From a checkpoint of a small masked image model.
Training: 16400 steps, batches of 128.
Data: trained on telescope images of galaxies (Galaxy Zoo DECaLS), 88335 training examples, 23.8 epochs.
Rows from block 7 of the encoder of a small masked image model, named by matrix and row number. Rows with one number belong to one neuron. Each number is 128 + 32 x the weight over its row's rms, rounded and kept within 0 to 255. All counts start at 0. Numbers have three digits each.
Before each neuron's rows are labels from the 100 images, of 14976, where the neuron reaches its highest value: "responds to" is what is common among them. Only what is clearly more common there than usual is listed. The data: telescope images of galaxies (Galaxy Zoo DECaLS). In brackets: how many of the 100.
# fc1: MLP up (encoder.blocks.7.mlp.fc1.weight, 384x192), inputs 0-191
# fc2: MLP down (encoder.blocks.7.mlp.fc2.weight, 192x384, transposed), outputs 0-191

responds to: roundness: round (44)
fc1.196:145070167150126158078188123165163118127126085193088065151105140073145146145145133093184097159150113152050113117106124124153098128128148142153114148124050062146106096139169145213213108129153128120144134160118121149057098106087142062142111152097111152127174179087142126091128119145122124137086074134174154066086102126098125152087158089137174126114155112119134092110119145147131137144120164136144116133143209123158160127162137189135141145111132144131101083063110135051165163163060095176139114121117137102156141130090158185140169159119126125154100100179073113132099150181118123135
fc2.196:116111125153121107147083123146144135123125131202116142124116148119156127092135109168136140072073166158124104215125115140138189073096077153176118059086159101116111110164120137089084159105062112103127071093123154171138088145103139107073121141090171155184099157066145161204171100095182207191112111147117092137180154114078128124137121164095154140152093056133114085129132099114114113142160134129095110128118104110076115176123107181102124118157155170146091106160157160117104053088139120153152181142087139087101094092122133127099117115118147136096181119063169118116124161132127086182

responds to: roundness: cigar-shaped (45); edge-on disk: yes (43)
fc1.0:093130151113146150112123139168088154113186053112126127165170111113111162139133127137145094140150154154119150116120120123100158208050100171181148173105098083118102101111128145144126142088173175119192148160168162136108079154161139148128122125104105080162121179158180129103203117135077136134108152138117111099201171088068105127114098120093174105130120055081157147171105148154097093112099140127118112131098086054081106100089113172135163155134085094140110110082104202048164030139142126101168132112140140136160096119125123091165090131134150075106149101179141139147098139158116117151
fc2.0:169161073144143147102109121085156119173120110215124157138093153174124080129154146101082139159168123127137056131139100081125125123113106142140152130136109178129161100100143167089134139163153156138087145081130088093173122154111017152127121076140126107092134036174100146172122161162084112080120190119121151212125149100152155150133118174150170134107105171106089116107144120134149149126139127139132161127078117143139088136111062094103175182103162155125169144175108101135160042088208164087104128080169111135068116132143122095140130156159180155122116149113153142144146116098119100077

responds to: shape: featured or disk (68); edge-on disk: yes (46)
fc1.265:132092102102131132150139205093080157137130141120143042109092159160200136081141210143104149135162124179105152141143150177143157141122145146113148152117153137150142137095128110118124099138095131116106126109153106150126090103108118139181097115107125100133225100018088118136119123149120094194094114111119080150140139139168095094091173086169129114168156128099099117145124090108094041096102107172210156148182087154131154167127147160134092078076117160063173159115135105151044096131111127118117158142146131120137087141134166172174054141092147160135133135129153128105150167140142100108
fc2.265:195138099107195118121123141146196144142144115141135113158136086091111171054153112109155158153128109185119129062156192160142120129115118139121156111113135117106124095159119092120105191172128135096109177101185024138141130084103073116091108142122128136154151164111134170160096161168081104084106063072137137110090082163098130107107148141063145136134174103135094137130125106173123111105122131112195119162139137100156151144118181164165153136095096132094149191115165112114125169113131067104079150102137080103109114104145192158083082117114156104197119066158134090068124179144151107086

responds to: spiral arms: yes (41)
fc1.69:127175139109151149176136158156135147074163073137137140221116178106124203048144113210120159177111125147132095108132079116180121198122127162103154119166136092132159133112120135152140126101091110147135113129158076181146112134084129100131072147187139145155163117147186134131047135164123064132085135085154108157130136188175130122044133082148181093144134084128156179134145179144131125098115105188182129142120094115140130104139144091112179098078123115132116127144175091149112154166039111095095139190149150131173130092133182128101099150130139104145131124125119110107101146156146107096
fc2.69:127145125112138151135104154141126146186149160116122170062062075099100096169148127108162130066111134118144146145145169129159109049166121097150119119134174112152179126135101119144100105134189127151105149112138118134111069134087035150157122091145105119122153105182143115182114137092100102075092128141081132171135134188124122182109086155101128116170132143146104121136091130148123109135136106112091147165127150097200089062142133090159105247086117127136137134130187133132191121124146168103127171023172090180087073124112074125107168146087117145130130072126114124089148097103099113133

responds to: roundness: round (45)
fc1.334:136133162143154167102112142131122134146121122123181088071123102114099025149117161126122120151161112136097147169122140185095130110107114161133139155099088155111079127115128198130140152103202161108152143150129184176120094133131113119148180132117144062097118103131150125070188172129090166110139171145173148134137154120076125119133107146152118190135155137153143124165153126093109099127072135112132122073139161073115155102148128161123124153143142104217144121067115167055199081139136133159144179093102121140122078193074083166141194095116095140116089155146069128080138121081064082180
fc2.334:122109046102158149096139161088115125113165117171129158175164098108136161112114156112118127163057131129162130031111144080140076181158122077167206133092085122116109119101141134113165096175055104146120114119152131155104138118119119152150066180123073170146099150110135095210112152149129130198170155089148164105107144080076157137193122127133121113069159107126139098096113185122175148154118127154160085131112188094118163204110124157093167160093141115109073131176159149108121164077165137129105126166096089092098128145125079113081082085115118119122121142124143154116114153178151110140

responds to: roundness: cigar-shaped (36)
fc1.251:183134174113172183171150210172117158131098100041152085109101115140188121099146151086080076161141133154129139068159150173148162096102155164076167140082150144132104091109100131140155155134134142095109099191117131168155119158170134142136162148111186067138181166137112166092092178131144125072166153158081100110134134148069117140096185098135136120185148134085098112090115110139129018112105116136160134120179116133103163058104167135136069163092143171137138140091093113052153158132132095139122129098115134129192108162083144141139131161124147108095133127102150118102088129111135112145
fc2.251:165182130123117149152100092157149186166114143102133128104083074119130111193127088066091118154015134153136089188152121132144093109155110103138151176171153101115146148165141137085139109100144135184057102092153064158152112126154205089106185161134154107133153097142134143177158151105139128117112137123098196076136120140100084197113100113115199090150110145137149145109138230131118145099099133107092114130124150132131116105157152133158177109140100141142072130088122091163153151163153112087126159129136135142128118150132043128036135077117144105091105096078097119125092116087126112143

responds to: roundness: cigar-shaped (31); edge-on disk: yes (28)
fc1.67:144224118108172117170155166122058137114124105131111118164150111101157123066177117168097090146142111162117118170141059141167145123074079147133124125151170127108210125172132128102066105151147156065167108094145126128089153087122164120109152185187083127135069110163161130113110127181151057119075193098099146096225110121115136157113117149114132144113119133145216116100103161116117083128148115133114085115196125120122135130093191146092145075141138123155136089128099124130110124176122119189098102178113145149172120109130156116091129114157155114175132052129076115153116161148147126114
fc2.67:137172089135093104126107111172166107133140159108128146127142133143139103128125114145150107130143168130186093129145152147164119139136127078163139060162199112114116154096114104129089166156113050145069095040150103135141126137138113192148111114158145137142128129145088136127103160091162074110091161116136175130048051108181118177117149169117129143126101154166078111122192127116122167099163139103130162185092144148129103152151073101138117157116169141152125145172162106149088097090215132160112121199088061144027092131131089137090134045133107139144178118126091171116170142109146116105

responds to: roundness: cigar-shaped (39); edge-on disk: yes (35)
fc1.148:108167168106129115164127141163086150083149113057141067111128090145158117082141139146116172134115105161112189143146143137156166112121149096084138178127141055138167097084128126134151108118120119117137141082155094155137126173096189141176134120140171074139192126097103113086119101159135173095129136136131095073221089103082117100123185101138140150165128098095109164119154098155098114127071073195120161066158080092059162116152156154108086149122091152202170093093158109087128110171129145089069159093128130179144110128161138171138064133113122124091137082162134099105080142157164119096
fc2.148:164115080140134139118131155116161156167120130167155089148162095109159098139154180107131130159066073173161082105107166128131139149109140132114184127135106108100094120085111102098125161151149139129108098197115110186158100149112171080117139116108131105140148120099114124139094154130109137153172199074118090144187069131116085153109121150225152135114153103144124087093098215130123085064089139160195103120119155092061174144127104109155177084140155153074102110152119156170160128160163174119089110145118104141159118089082149145086084115117140146115102167097075098113176214100176081162

responds to: shape: featured or disk (80); edge-on disk: no (58); spiral arms: yes (42)
fc1.268:083163118125114107145136177129080117105136136080126137159159140121139143100167130170107089112105113150117119107140126127151163147112083093171140109143122075083207116148095101142123050137110158075200062093151114164120045086120223123152131138124083165106080153115190167111111112158151132128096181125103063076208097178134162151109101084109099172118130130164173125073133092144072104118150149164107108093117159117108120159087151146055161105159178125157124084108146131122154070172112091153108109160104166137093169112097147152179082128114148131162164098173145122128107147140154095148
fc2.268:127188093142104108089117093165163105124115200145179184107120129140099118172154124102152122097137136155173102195131139110143143113164130082108095099159136128084167163130113115121078170121133112142143134079095115141165174152083101160179132116181138141103093109147154165101095132068152131153096144093128160141084092172161137157142141192141096144114075176145161089147147093153146145159168123149119153151119104143129052137123112078096089116092149126132143158151128125131036111131168173099124156109109044146080113109115115115074175035139087092200147175095071130143161115058166155165

responds to: roundness: round (41)
fc1.239:129134131118161128109202101121152140105139091135119170029192197122095086192147127115093124133114117159126105188074148125128156082110128123100155135163092155151102149118149156115141210104195133108192123157085111154175108118081122111120153115144173068207167145145076128100171080127119188121194115141143195112148187105112140125126120136124062072137133136102151129136144168120095100152138141075112138106196145104072128110107111131148109130107142180184124153124130181055114172143149104141177126130122150179157078129145103176126179088114107135102153155133136127149119124128093089162
fc2.239:113124123121096169150111143113127122100157098140134144133151103138150145080092044138141138083090098063116117058125140109139143162178097209183161166150107158130122100118138150137145047128058089177158109128140138148107156146120134082084086147108139174103120129161118109145100163152195153135150119146153048108128139092146137171150084114120108145131131092126113130091115103093143175110154139116154102146119130126108127101154132139101199085140127142013101140155102170132141164149170125184123100173162064077064161114154148106129099169189082173076121168114129118151118141167102207090

responds to: edge-on disk: no (51); bar: no (31)
fc1.190:126108120101113156089105106130157127187150108145131121213161096061112179110145123115131100165143138124122159153102140095108106110117039218137117145079174074153113090147133153072106184067153138111190166111153089163098098129125109142129087141134150111117131172174152119104166100142119103155088122153130164086181176076136154126125218145149116080104133098157191153204146118144124104113069156023164124140150114110130111126143132073117141098140096111193136152109180150141122138118064149111079096197111148154155152109124127127156108144157147080148144135112075103149116113110143123143
fc2.190:152052167173118114143156086112151114134119147137129145142141112146152058083100167102186113103121131160096115105166155146178089130107144079142085110184111167110057162071118107136066131172123135111032119066150149116183140069112113134126134161164105128128116219163070146158135171180183080110199130093164199110099160133113139122147088116158105156143172146159122178110110107115160066132155152096141106122169154106116118178121154127162152145098151127147092182118123132092142141157125094144134137114129088100115116162138157123102083055121166179143160056144148114138094109156120154130

responds to: edge-on disk: no (51); spiral arms: yes (43)
fc1.306:149153120108084111102109152116105112161170126154135124162174120092108044074113144135133143146171123146124126195164129140136150143108107122086153150159204120079092141150120131129075121057173102104143082161169043117143042158131185098127126082122132116080074132152135124151107157152179172090123143098152053154201127168092124145122150142151100199126148072132134109144183103149103136133126135144168188158162136090115086130120092134111148132151034132097136118131114145143133063088129154136096143192196162188101133115122125126144101145138085167130145134133195113125185131123108095133
fc2.306:124096125133140145084138095127151139121124118173131124124147145180122158124099055112145120105076126116144106202132084127090133152151153164127113172120104164175099107120123140151141096112125084125172139175103135124122137136073062096102091112102100103147122129200112124152181142106153140178175087121177159149087175154142120125122037084200155108154115134132107118137075161124196219148160146100145119160121115179118138098134130106137108148113148136042132142143113165131165164106143146097127098076155089137177112138132115084075131069144114113033122191031138108124143064108112170141

responds to: edge-on disk: yes (45); roundness: cigar-shaped (27)
fc1.65:113094150097160121178109121122119126128100110042125144112139113158113136146148132138091177138088127154156060129169130147107143134097132138066105134128177133216165143075108129093098183144114142129074148138113150157143156162153100142207174141094144066134128086122099200078182110126120078131157096111062149111124101134109108117121206107130055213166145107079132171098167083125146138103096068117179140072139080085178133149129118094120044120095168143167125144084147093094130153135152103101161136140109141128193128168103115136085122148090133135125151159094106130086089153134134112095
fc2.65:154062137122141098126106111155101114158117111213113077112106122070166127107103093091080148116103154133099106184124129154155103128109154137137179147155149144127016137117130162140118159062115105138041127185121111158131192120189167100115157118105180116159138204121078103135120161113120154153167090116148164126167189149144124141165167139181157134162153063141118099101127091088140150167107122132117132108181149122129111028172098148139186163123066139155073138119142131120149146164163124185162123147138168104158145100123126157093076090097100123112149142082100117150125112128069091143

responds to: shape: star or artifact (29)
fc1.124:140136131106099165129119178107147121200178091128146120179168110056118103092118142152129125132174117175091132192169157188145122154140133140151145189141071092100079165109127153127147135080110124095140088115172076122115069066134139136146128099136162112108070119131164083142104116149117152128076114096119111110150088158093111129116174115117104206093143105141079122185105158116066142065123121176218148170180103135071105105149092118086178152153100122113156096122134151118102070093118079161094175151166149147108127138124119150166071118133104111186172142109170139111207144164142120091
fc2.124:114087144143206120102114141124144152117123168097130143081080125219124122149107080088094102135079124115133149186140077118155097139125115145141157127096148158158134090101113114080133143166119165131093133136129151133146208143116084157132082170124136112168129086126078159160140104113111097168157144136142149134094112172140116109096088099102138065156071197106087146107127198095193147141152145097087092119109138145090116097155171115162082188109211136109134197125128130131087131089128113078093096076102155120188093123143144114073168077141168125063081187100174126128091141090148092160

responds to: shape: star or artifact (35)
fc1.123:151098117137084197062187164142146195219115115116148134117076089104153151068120160105109121097135169119099146148149094161085146153145218173130084126112042116135108128147114088130172101102101086096144151176136122178127120126109129095086113118101179053104133156150118143106125172136126139120186103187128095093128153157120114105094149139179110099131138064120089119117097134107096158147113148131136131140161124151085113084166165143128104124040119171100115140112122129104092196101107124134119154185137141109156141206119185121160060094076058110130119132127139137095148153171123119105
fc2.123:126158144171103165118160103165150156145135154111131094119076107130129090194140120151103132129137134134151109145125188128167097089172109005127107124108152123104137157145138099147101171126130158151055131113168089153136090096123158117120111191123139129129131185109142140187097116083159158155140119085147158119094110132142084188078125163099128148131166196118080118166129243107173078105116130181124148181091102130131111099164118148186185150123114135163094112129114122128081171128117154055117122149184131077149154124130125109083118030108133149115113114102066076144081124136135095156

responds to: edge-on disk: yes (52); roundness: cigar-shaped (32)
fc1.303:128079132148104192071137120061114147194129125137166092173121081098119081086148173086071106133144124129145099111110150143150094111111157187208112139133081172109122152170109122147168100146177137102079148191121039135110163108098118134132155158148032074134121115146169067094143205127082109063169120187102137122157151112171122074138094134151118089108116113150102081072081159118133124106109157123139101109118166120099178093134144124167175176094131119058137179110067169106165123119166103141160121103174140100124087139115141169140107144116130134100139100118154120111126098134138106142
fc2.303:122085116184074129109170104073130135145109131099180100066137152096142157149143220123092122074164129160154120163135183123156124161138156065080117131095172124150067159046126121147135153150068132158061155168117111135164126131136148071134132190131121130150125193095092087071078097082134146216143137131118134134127156116162103170104153133223116130181155137105112079052114194101121169066154141152142142121140149126094147109128108164106099146122144141096083116169119135143131116170145136149123121150117093137137093161122131132101126085092049153106129173127124121107098178121094109134

responds to: shape: featured or disk (66); edge-on disk: yes (49)
fc1.174:135120158147155085081108144162059104172195018110091108155107113107135111116165099120106070125090148085104195133175100125107167115144115158137217135078137091162134148149080103094127135078108107125162090127213143145104127130115137131127093132096136124107071082144125122158145162161127069153126167124146146091174187147097200151070090116142153118138100153172142197127121149151114105119115130099083091099155121118125112118171132191048105173119153186131135114137120099139175113117119103119129113110110130173146118152176086104133188142166110084108061152144057126136119142114115136141
fc2.174:145103093124109145157118150045168066084164125106138151119172117127128151146117119186083118159181102124122115142113045105095171078116128155148108112119130149119220119086110135137095155168099132096161118131118134118149146153147089085119159135125109103138135121086107196198129052121159166118124167125132135142198058120108145083113115093117123189133121217098084076123134108107119104114138091057149166191154116184108111203145119074138152117154078137144174112094058115163105123161128160084126158168114168108114141130078155103132076118089142189114122134115120129126139129146136094081

responds to: shape: star or artifact (38)
fc1.95:171143107155099119114113196132130124156145113168151085122122135118116081078133119139095113126094147152093073234188117190114137129078111143111098111165109142147088163143107129082114088142144117054104017092170132176160107110115122131111114110136123096141037141138159124113170203173187072148191119148153105119175150162117131115148111110174103187180131136145114211101106156079118135141107142172153101093163095127057120132177107174103134129090160155130117131103137114134118130089139100110107117150121158156129099161094157158150107095131125059083131128079155166112144139086127103149
fc2.95:123100140197066117171101069131129130120168127118131109110131092056099121142104161173104104084149104090084081088109124165163088136119161134118044144161108165127083130087102199141111123090145135135101133097139100101125108111148112137159196123070123122124113179100151088177099125100151170081161116111109183138122126086150136119183065158083090176166154106139148141153112155109056112114128156154111144131137130095184065109133102195124151115152184139143094135115095138099146104128142103094212159160203129059113138127077124099196139145151139147169157127128123085155165175176098129128

responds to: roundness: cigar-shaped (31)
fc1.54:113168139127128145117109186104037142098147184071159165123108147141146177141116105152130155138157131115155167140176149142168135156164105132159171119169083108108179100082108125173129153152112134147178111138164148114109146129160135154134111097130146179077152083084155099151094067086142145146046148107142024109120105155104137172137106174058140169178153141076102120089168146157109121129112136162162154151121128094095107123208170119024103118113167134096133058108116081112125136127137146137122109133152162098133149120107070141133139148102082142138175116195072118136084107190113113114
fc2.54:115064140106125140077145128182177161178185136098150111103132118213116123149110123035132133116174128127106194134137206150097100146131151107121141136149078127166103126128122104095150125100118069098102154084183127122126105112110133114093147118143119127118132192133119131186162175099158162072185087123169168117059131141114139091163058128124107143138147112156073120152082095079205230135139129088139134142176122140106131129184096128131120096129148154140116160119125127078171145163147120183149130108170122180110097108128098150087075059108145148120130124085162140116127125121058092087

responds to: shape: star or artifact (27)
fc1.253:125121135141109153117107106109069207180145155154166083143108116116115109106115154182097163134103123128130142169187119136123157187085169103075120194126119085130087135115127134077113078116101142129111093140135119175096138148117129110196091202129096060155108130192130113121195188125152156085162128129112127085145154161062114090128143102160145147155169146095102133179141130104125163094095130165174125103148098173172193143161172158112149089118059160158114151058158112094106183126070132099145156156129154110158142166096165152076094125101123039090142170091097123091131113126144117119
fc2.253:201102092111118108134108180154169128132107139177137133153135093148112082188175100133115171158120111117144137166110172141133116107135111100147114087157166120112148096100104110129152132167105137105052132105139189120112099123109097161112102123114152111121112136072176071160106106113143081153058113068168223121138093111152095166101069195078159166132168156121092129118138186168119145095119097136126088150103136144131158144180185095153153050108119165144184087154103120127116156173112190102096184092124126090080159151128062128110129111091106080177172146135060084120120140111175129113

responds to: edge-on disk: no (53); spiral arms: yes (44)
fc1.120:137109124103126082128105175053068130080119113082096125144073110160169142142152158182094143173087127143146215093126047093138216153129135074156135113153116074119175100116121130129137166185071161129156165129153201123085212155114101191171165166129092118163121094157143091103087067103148093154119100122058099116098115130126126133124111098103111126114083158121127093125091094151139137089141098083118074144129123173147122117127185120143129159124135167064141077146120105152139135166132119083084127144124173101192126115127142149154166167150179126138141145149067131094142116104154102122
fc2.120:096139093131148109083113131176195133135162110207131143132173110095084197125088098116162148082117179132109146100091137140184086146168158128148152128096083085126069094096135146140125135098084115137134147079112078106104116109098060119098090136104155131129047163155110142191131156134092153166137049138166176139079151115143137118132144170129142115085130084164120158181131092145136213155121146114114131176114137131120097108192125155117184175110100144177118136140207137094118161119100130121149119180134075117008113112139127099093111098099160146157167121135128107140121156186117145123

responds to: roundness: cigar-shaped (34); edge-on disk: yes (33)
fc1.205:151131178143170090139155140122137138162119090092137130122162142114108042170111128078072133127141082136135110122116156147063146077122158112145140153171108121110069125111078185137138119116211145090149071170143146112134129153128144117180225076154163086137129124128110108067194179169123145058154124172145165094135133127076111125144143116105072162137112106117151116108154115132144114164106106099109114076165138132075157113115120147138115179157097157185139158141156158101208061112136092123191121053140140157148096148128050155124135119140119162092104174131119171098163139072102114165
fc2.205:131082112103158138074135147107154151137167106158108130150139097104146153128104110099126161075066108156145125073163178128142121122172143147179149106059051112128065100143139109132160143131094067124132112122174127155134098149097129106108067139082106124199078148101117114146121133142120102211169147097146130106104161124120137187126090081131114086152154095096106099067097162093180237113157141127162134125139127119119136153132100109107177171091175126092094142116160162133182175115146134181123093179136063136090157115156098137023104083105149138076118134103131157127085074122102141112

responds to: shape: star or artifact (28)
fc1.305:119148099118075169114105142127176181172129174142146085094098162080095070141117151120134107152171181147121116207139210142105132107103104105135143132110095102081064102078102163141151161100212076141137090061149147179135122142153153125132099145122172088145068136134162107121191154151211174145145151119153146137167170128071122099135157122157077148146111182105084131157097094070075115151087133134163137108154106080088099113155098112105133113130171153177177106106093164101079094131101104144114172166132163135160126157093108164135107132150065076126139166097092108110129158109145104151
fc2.305:167130158144125147142148117111141073138102101164152136196153119161153151124089221133149116115138106187109104064146159123168112133193112103086136138142147184177106104076180082161098121136108185089076119115103088162141127083117151107094127151108068145083131153058110136132137140123160117207111148092069119113154100135156142079138172150157166105093106061186121119128143077119177079113187154153122093101121172155191115192122147176132149107095097145168092144125145157122143124098132134114064115142123085109092146125129144104123097131117169174153182084161165092079086182139168139125

responds to: edge-on disk: no (52)
fc1.275:098072112104081134113112131161095136125124126099104122096117105199143030159151185146107163147163111154092116168138142142141196136127148086173109099166167120095107138142133151104129129160096184073131115170120100078111127117144211168188164150103088131086114131072094098125186141123134159101141107144098076165121098151105136085103199080158123202100102072079086130116093119189145130184159120156153082143098156182067127184114107154111130212146172161087164129132104149144140114131161128168115130093139143131118142154132112122160160153132119141159164098161116156127136118076160103191
fc2.275:098116098129090163097134183136138138143105194142132131179077100134148179163175149138154122137184147134123132162096174142104118140122142106174086145156093099131104099194130128100142120116110104114102118166122117091123123108132102155155113103103123124091149128037157117097111132138131109085094082112161157135110096153130137124122151128114121222115119145174081130204025167112074095160121118165155091182108139161167120172173153106136220110116168133129171115136117121173070178126068134092100117169118104095143196132131173103157067072141132055176140128138064133127127158136166160107

responds to: roundness: cigar-shaped (49); edge-on disk: yes (32)
fc1.66:115087128037152119078115182167151142159147098155132089163096122140174152056154124101110152142110175142139157140101155115116140111103094172095201154159192136181140137127118143113119168149097143160094143157110121112094127191121118118121068172099132122135177128116161141100114071140061062123079132127109039135148093136178122138146192130136137102158142108144099167147150075129101113051100089107198099181118100145105184176113151106115106119089128107108156154099151095164128095114125125136089122107072127079142084129097153147152067200134056084136100127115116118098111133173142105090
fc2.66:133111126121153113141130100096223135178124107138128189113103173168084103171163107123123107136145118088131150119090166132101100079118155139138153144188086134144180125163129123056112136134171144166150113089094138112119096143183081194090150069158158133166172092112111172196145172143098087063139179122064123166120090174139143140129057166090104120132093168139082147125101127110122102108148110123131157117133161151148102147129092125150152079117125135102187218142126148128157108100104119077115127071172127152112092121157116125146117115069198143127102124145177165113174152035130074152

responds to: roundness: cigar-shaped (30)
fc1.76:094187156127142103198154109113089074110159069098123127093125117138110154086136192169143101142167119146087117116088131181111146144127087188110131115107157196101144161156120133130073082135168185104151132107127117151166150102099105198134147130168095067128088155130086116142165163156126112095124151195115129118155117152147155115109086142114168113151111134165204162153099109110105043168179113081151085066116135100108104062151136194122094159130134137085144104133062078094121049104090089094108152066123154103121131109164153125164135145115164141124122115081112092146096120186093103148
fc2.76:097141157164119094074093119141184115137158138212149206113154115160076198143131048168162139119106150138144150134114129090137146062160118117086120126144129126137136113099145127094073178159126099121115119116112108138159132122121061166103100129121113143134076084118108166232097084109128118090095179088156160108116121181122110177100061212163143103068125154128073126142160134143135145104132137079122189163133100154166093220125065125121150135138084160166178143123096129141083129128137150096108134176133138126127125132128106110081141062121141106146124179134117115133171117085188110110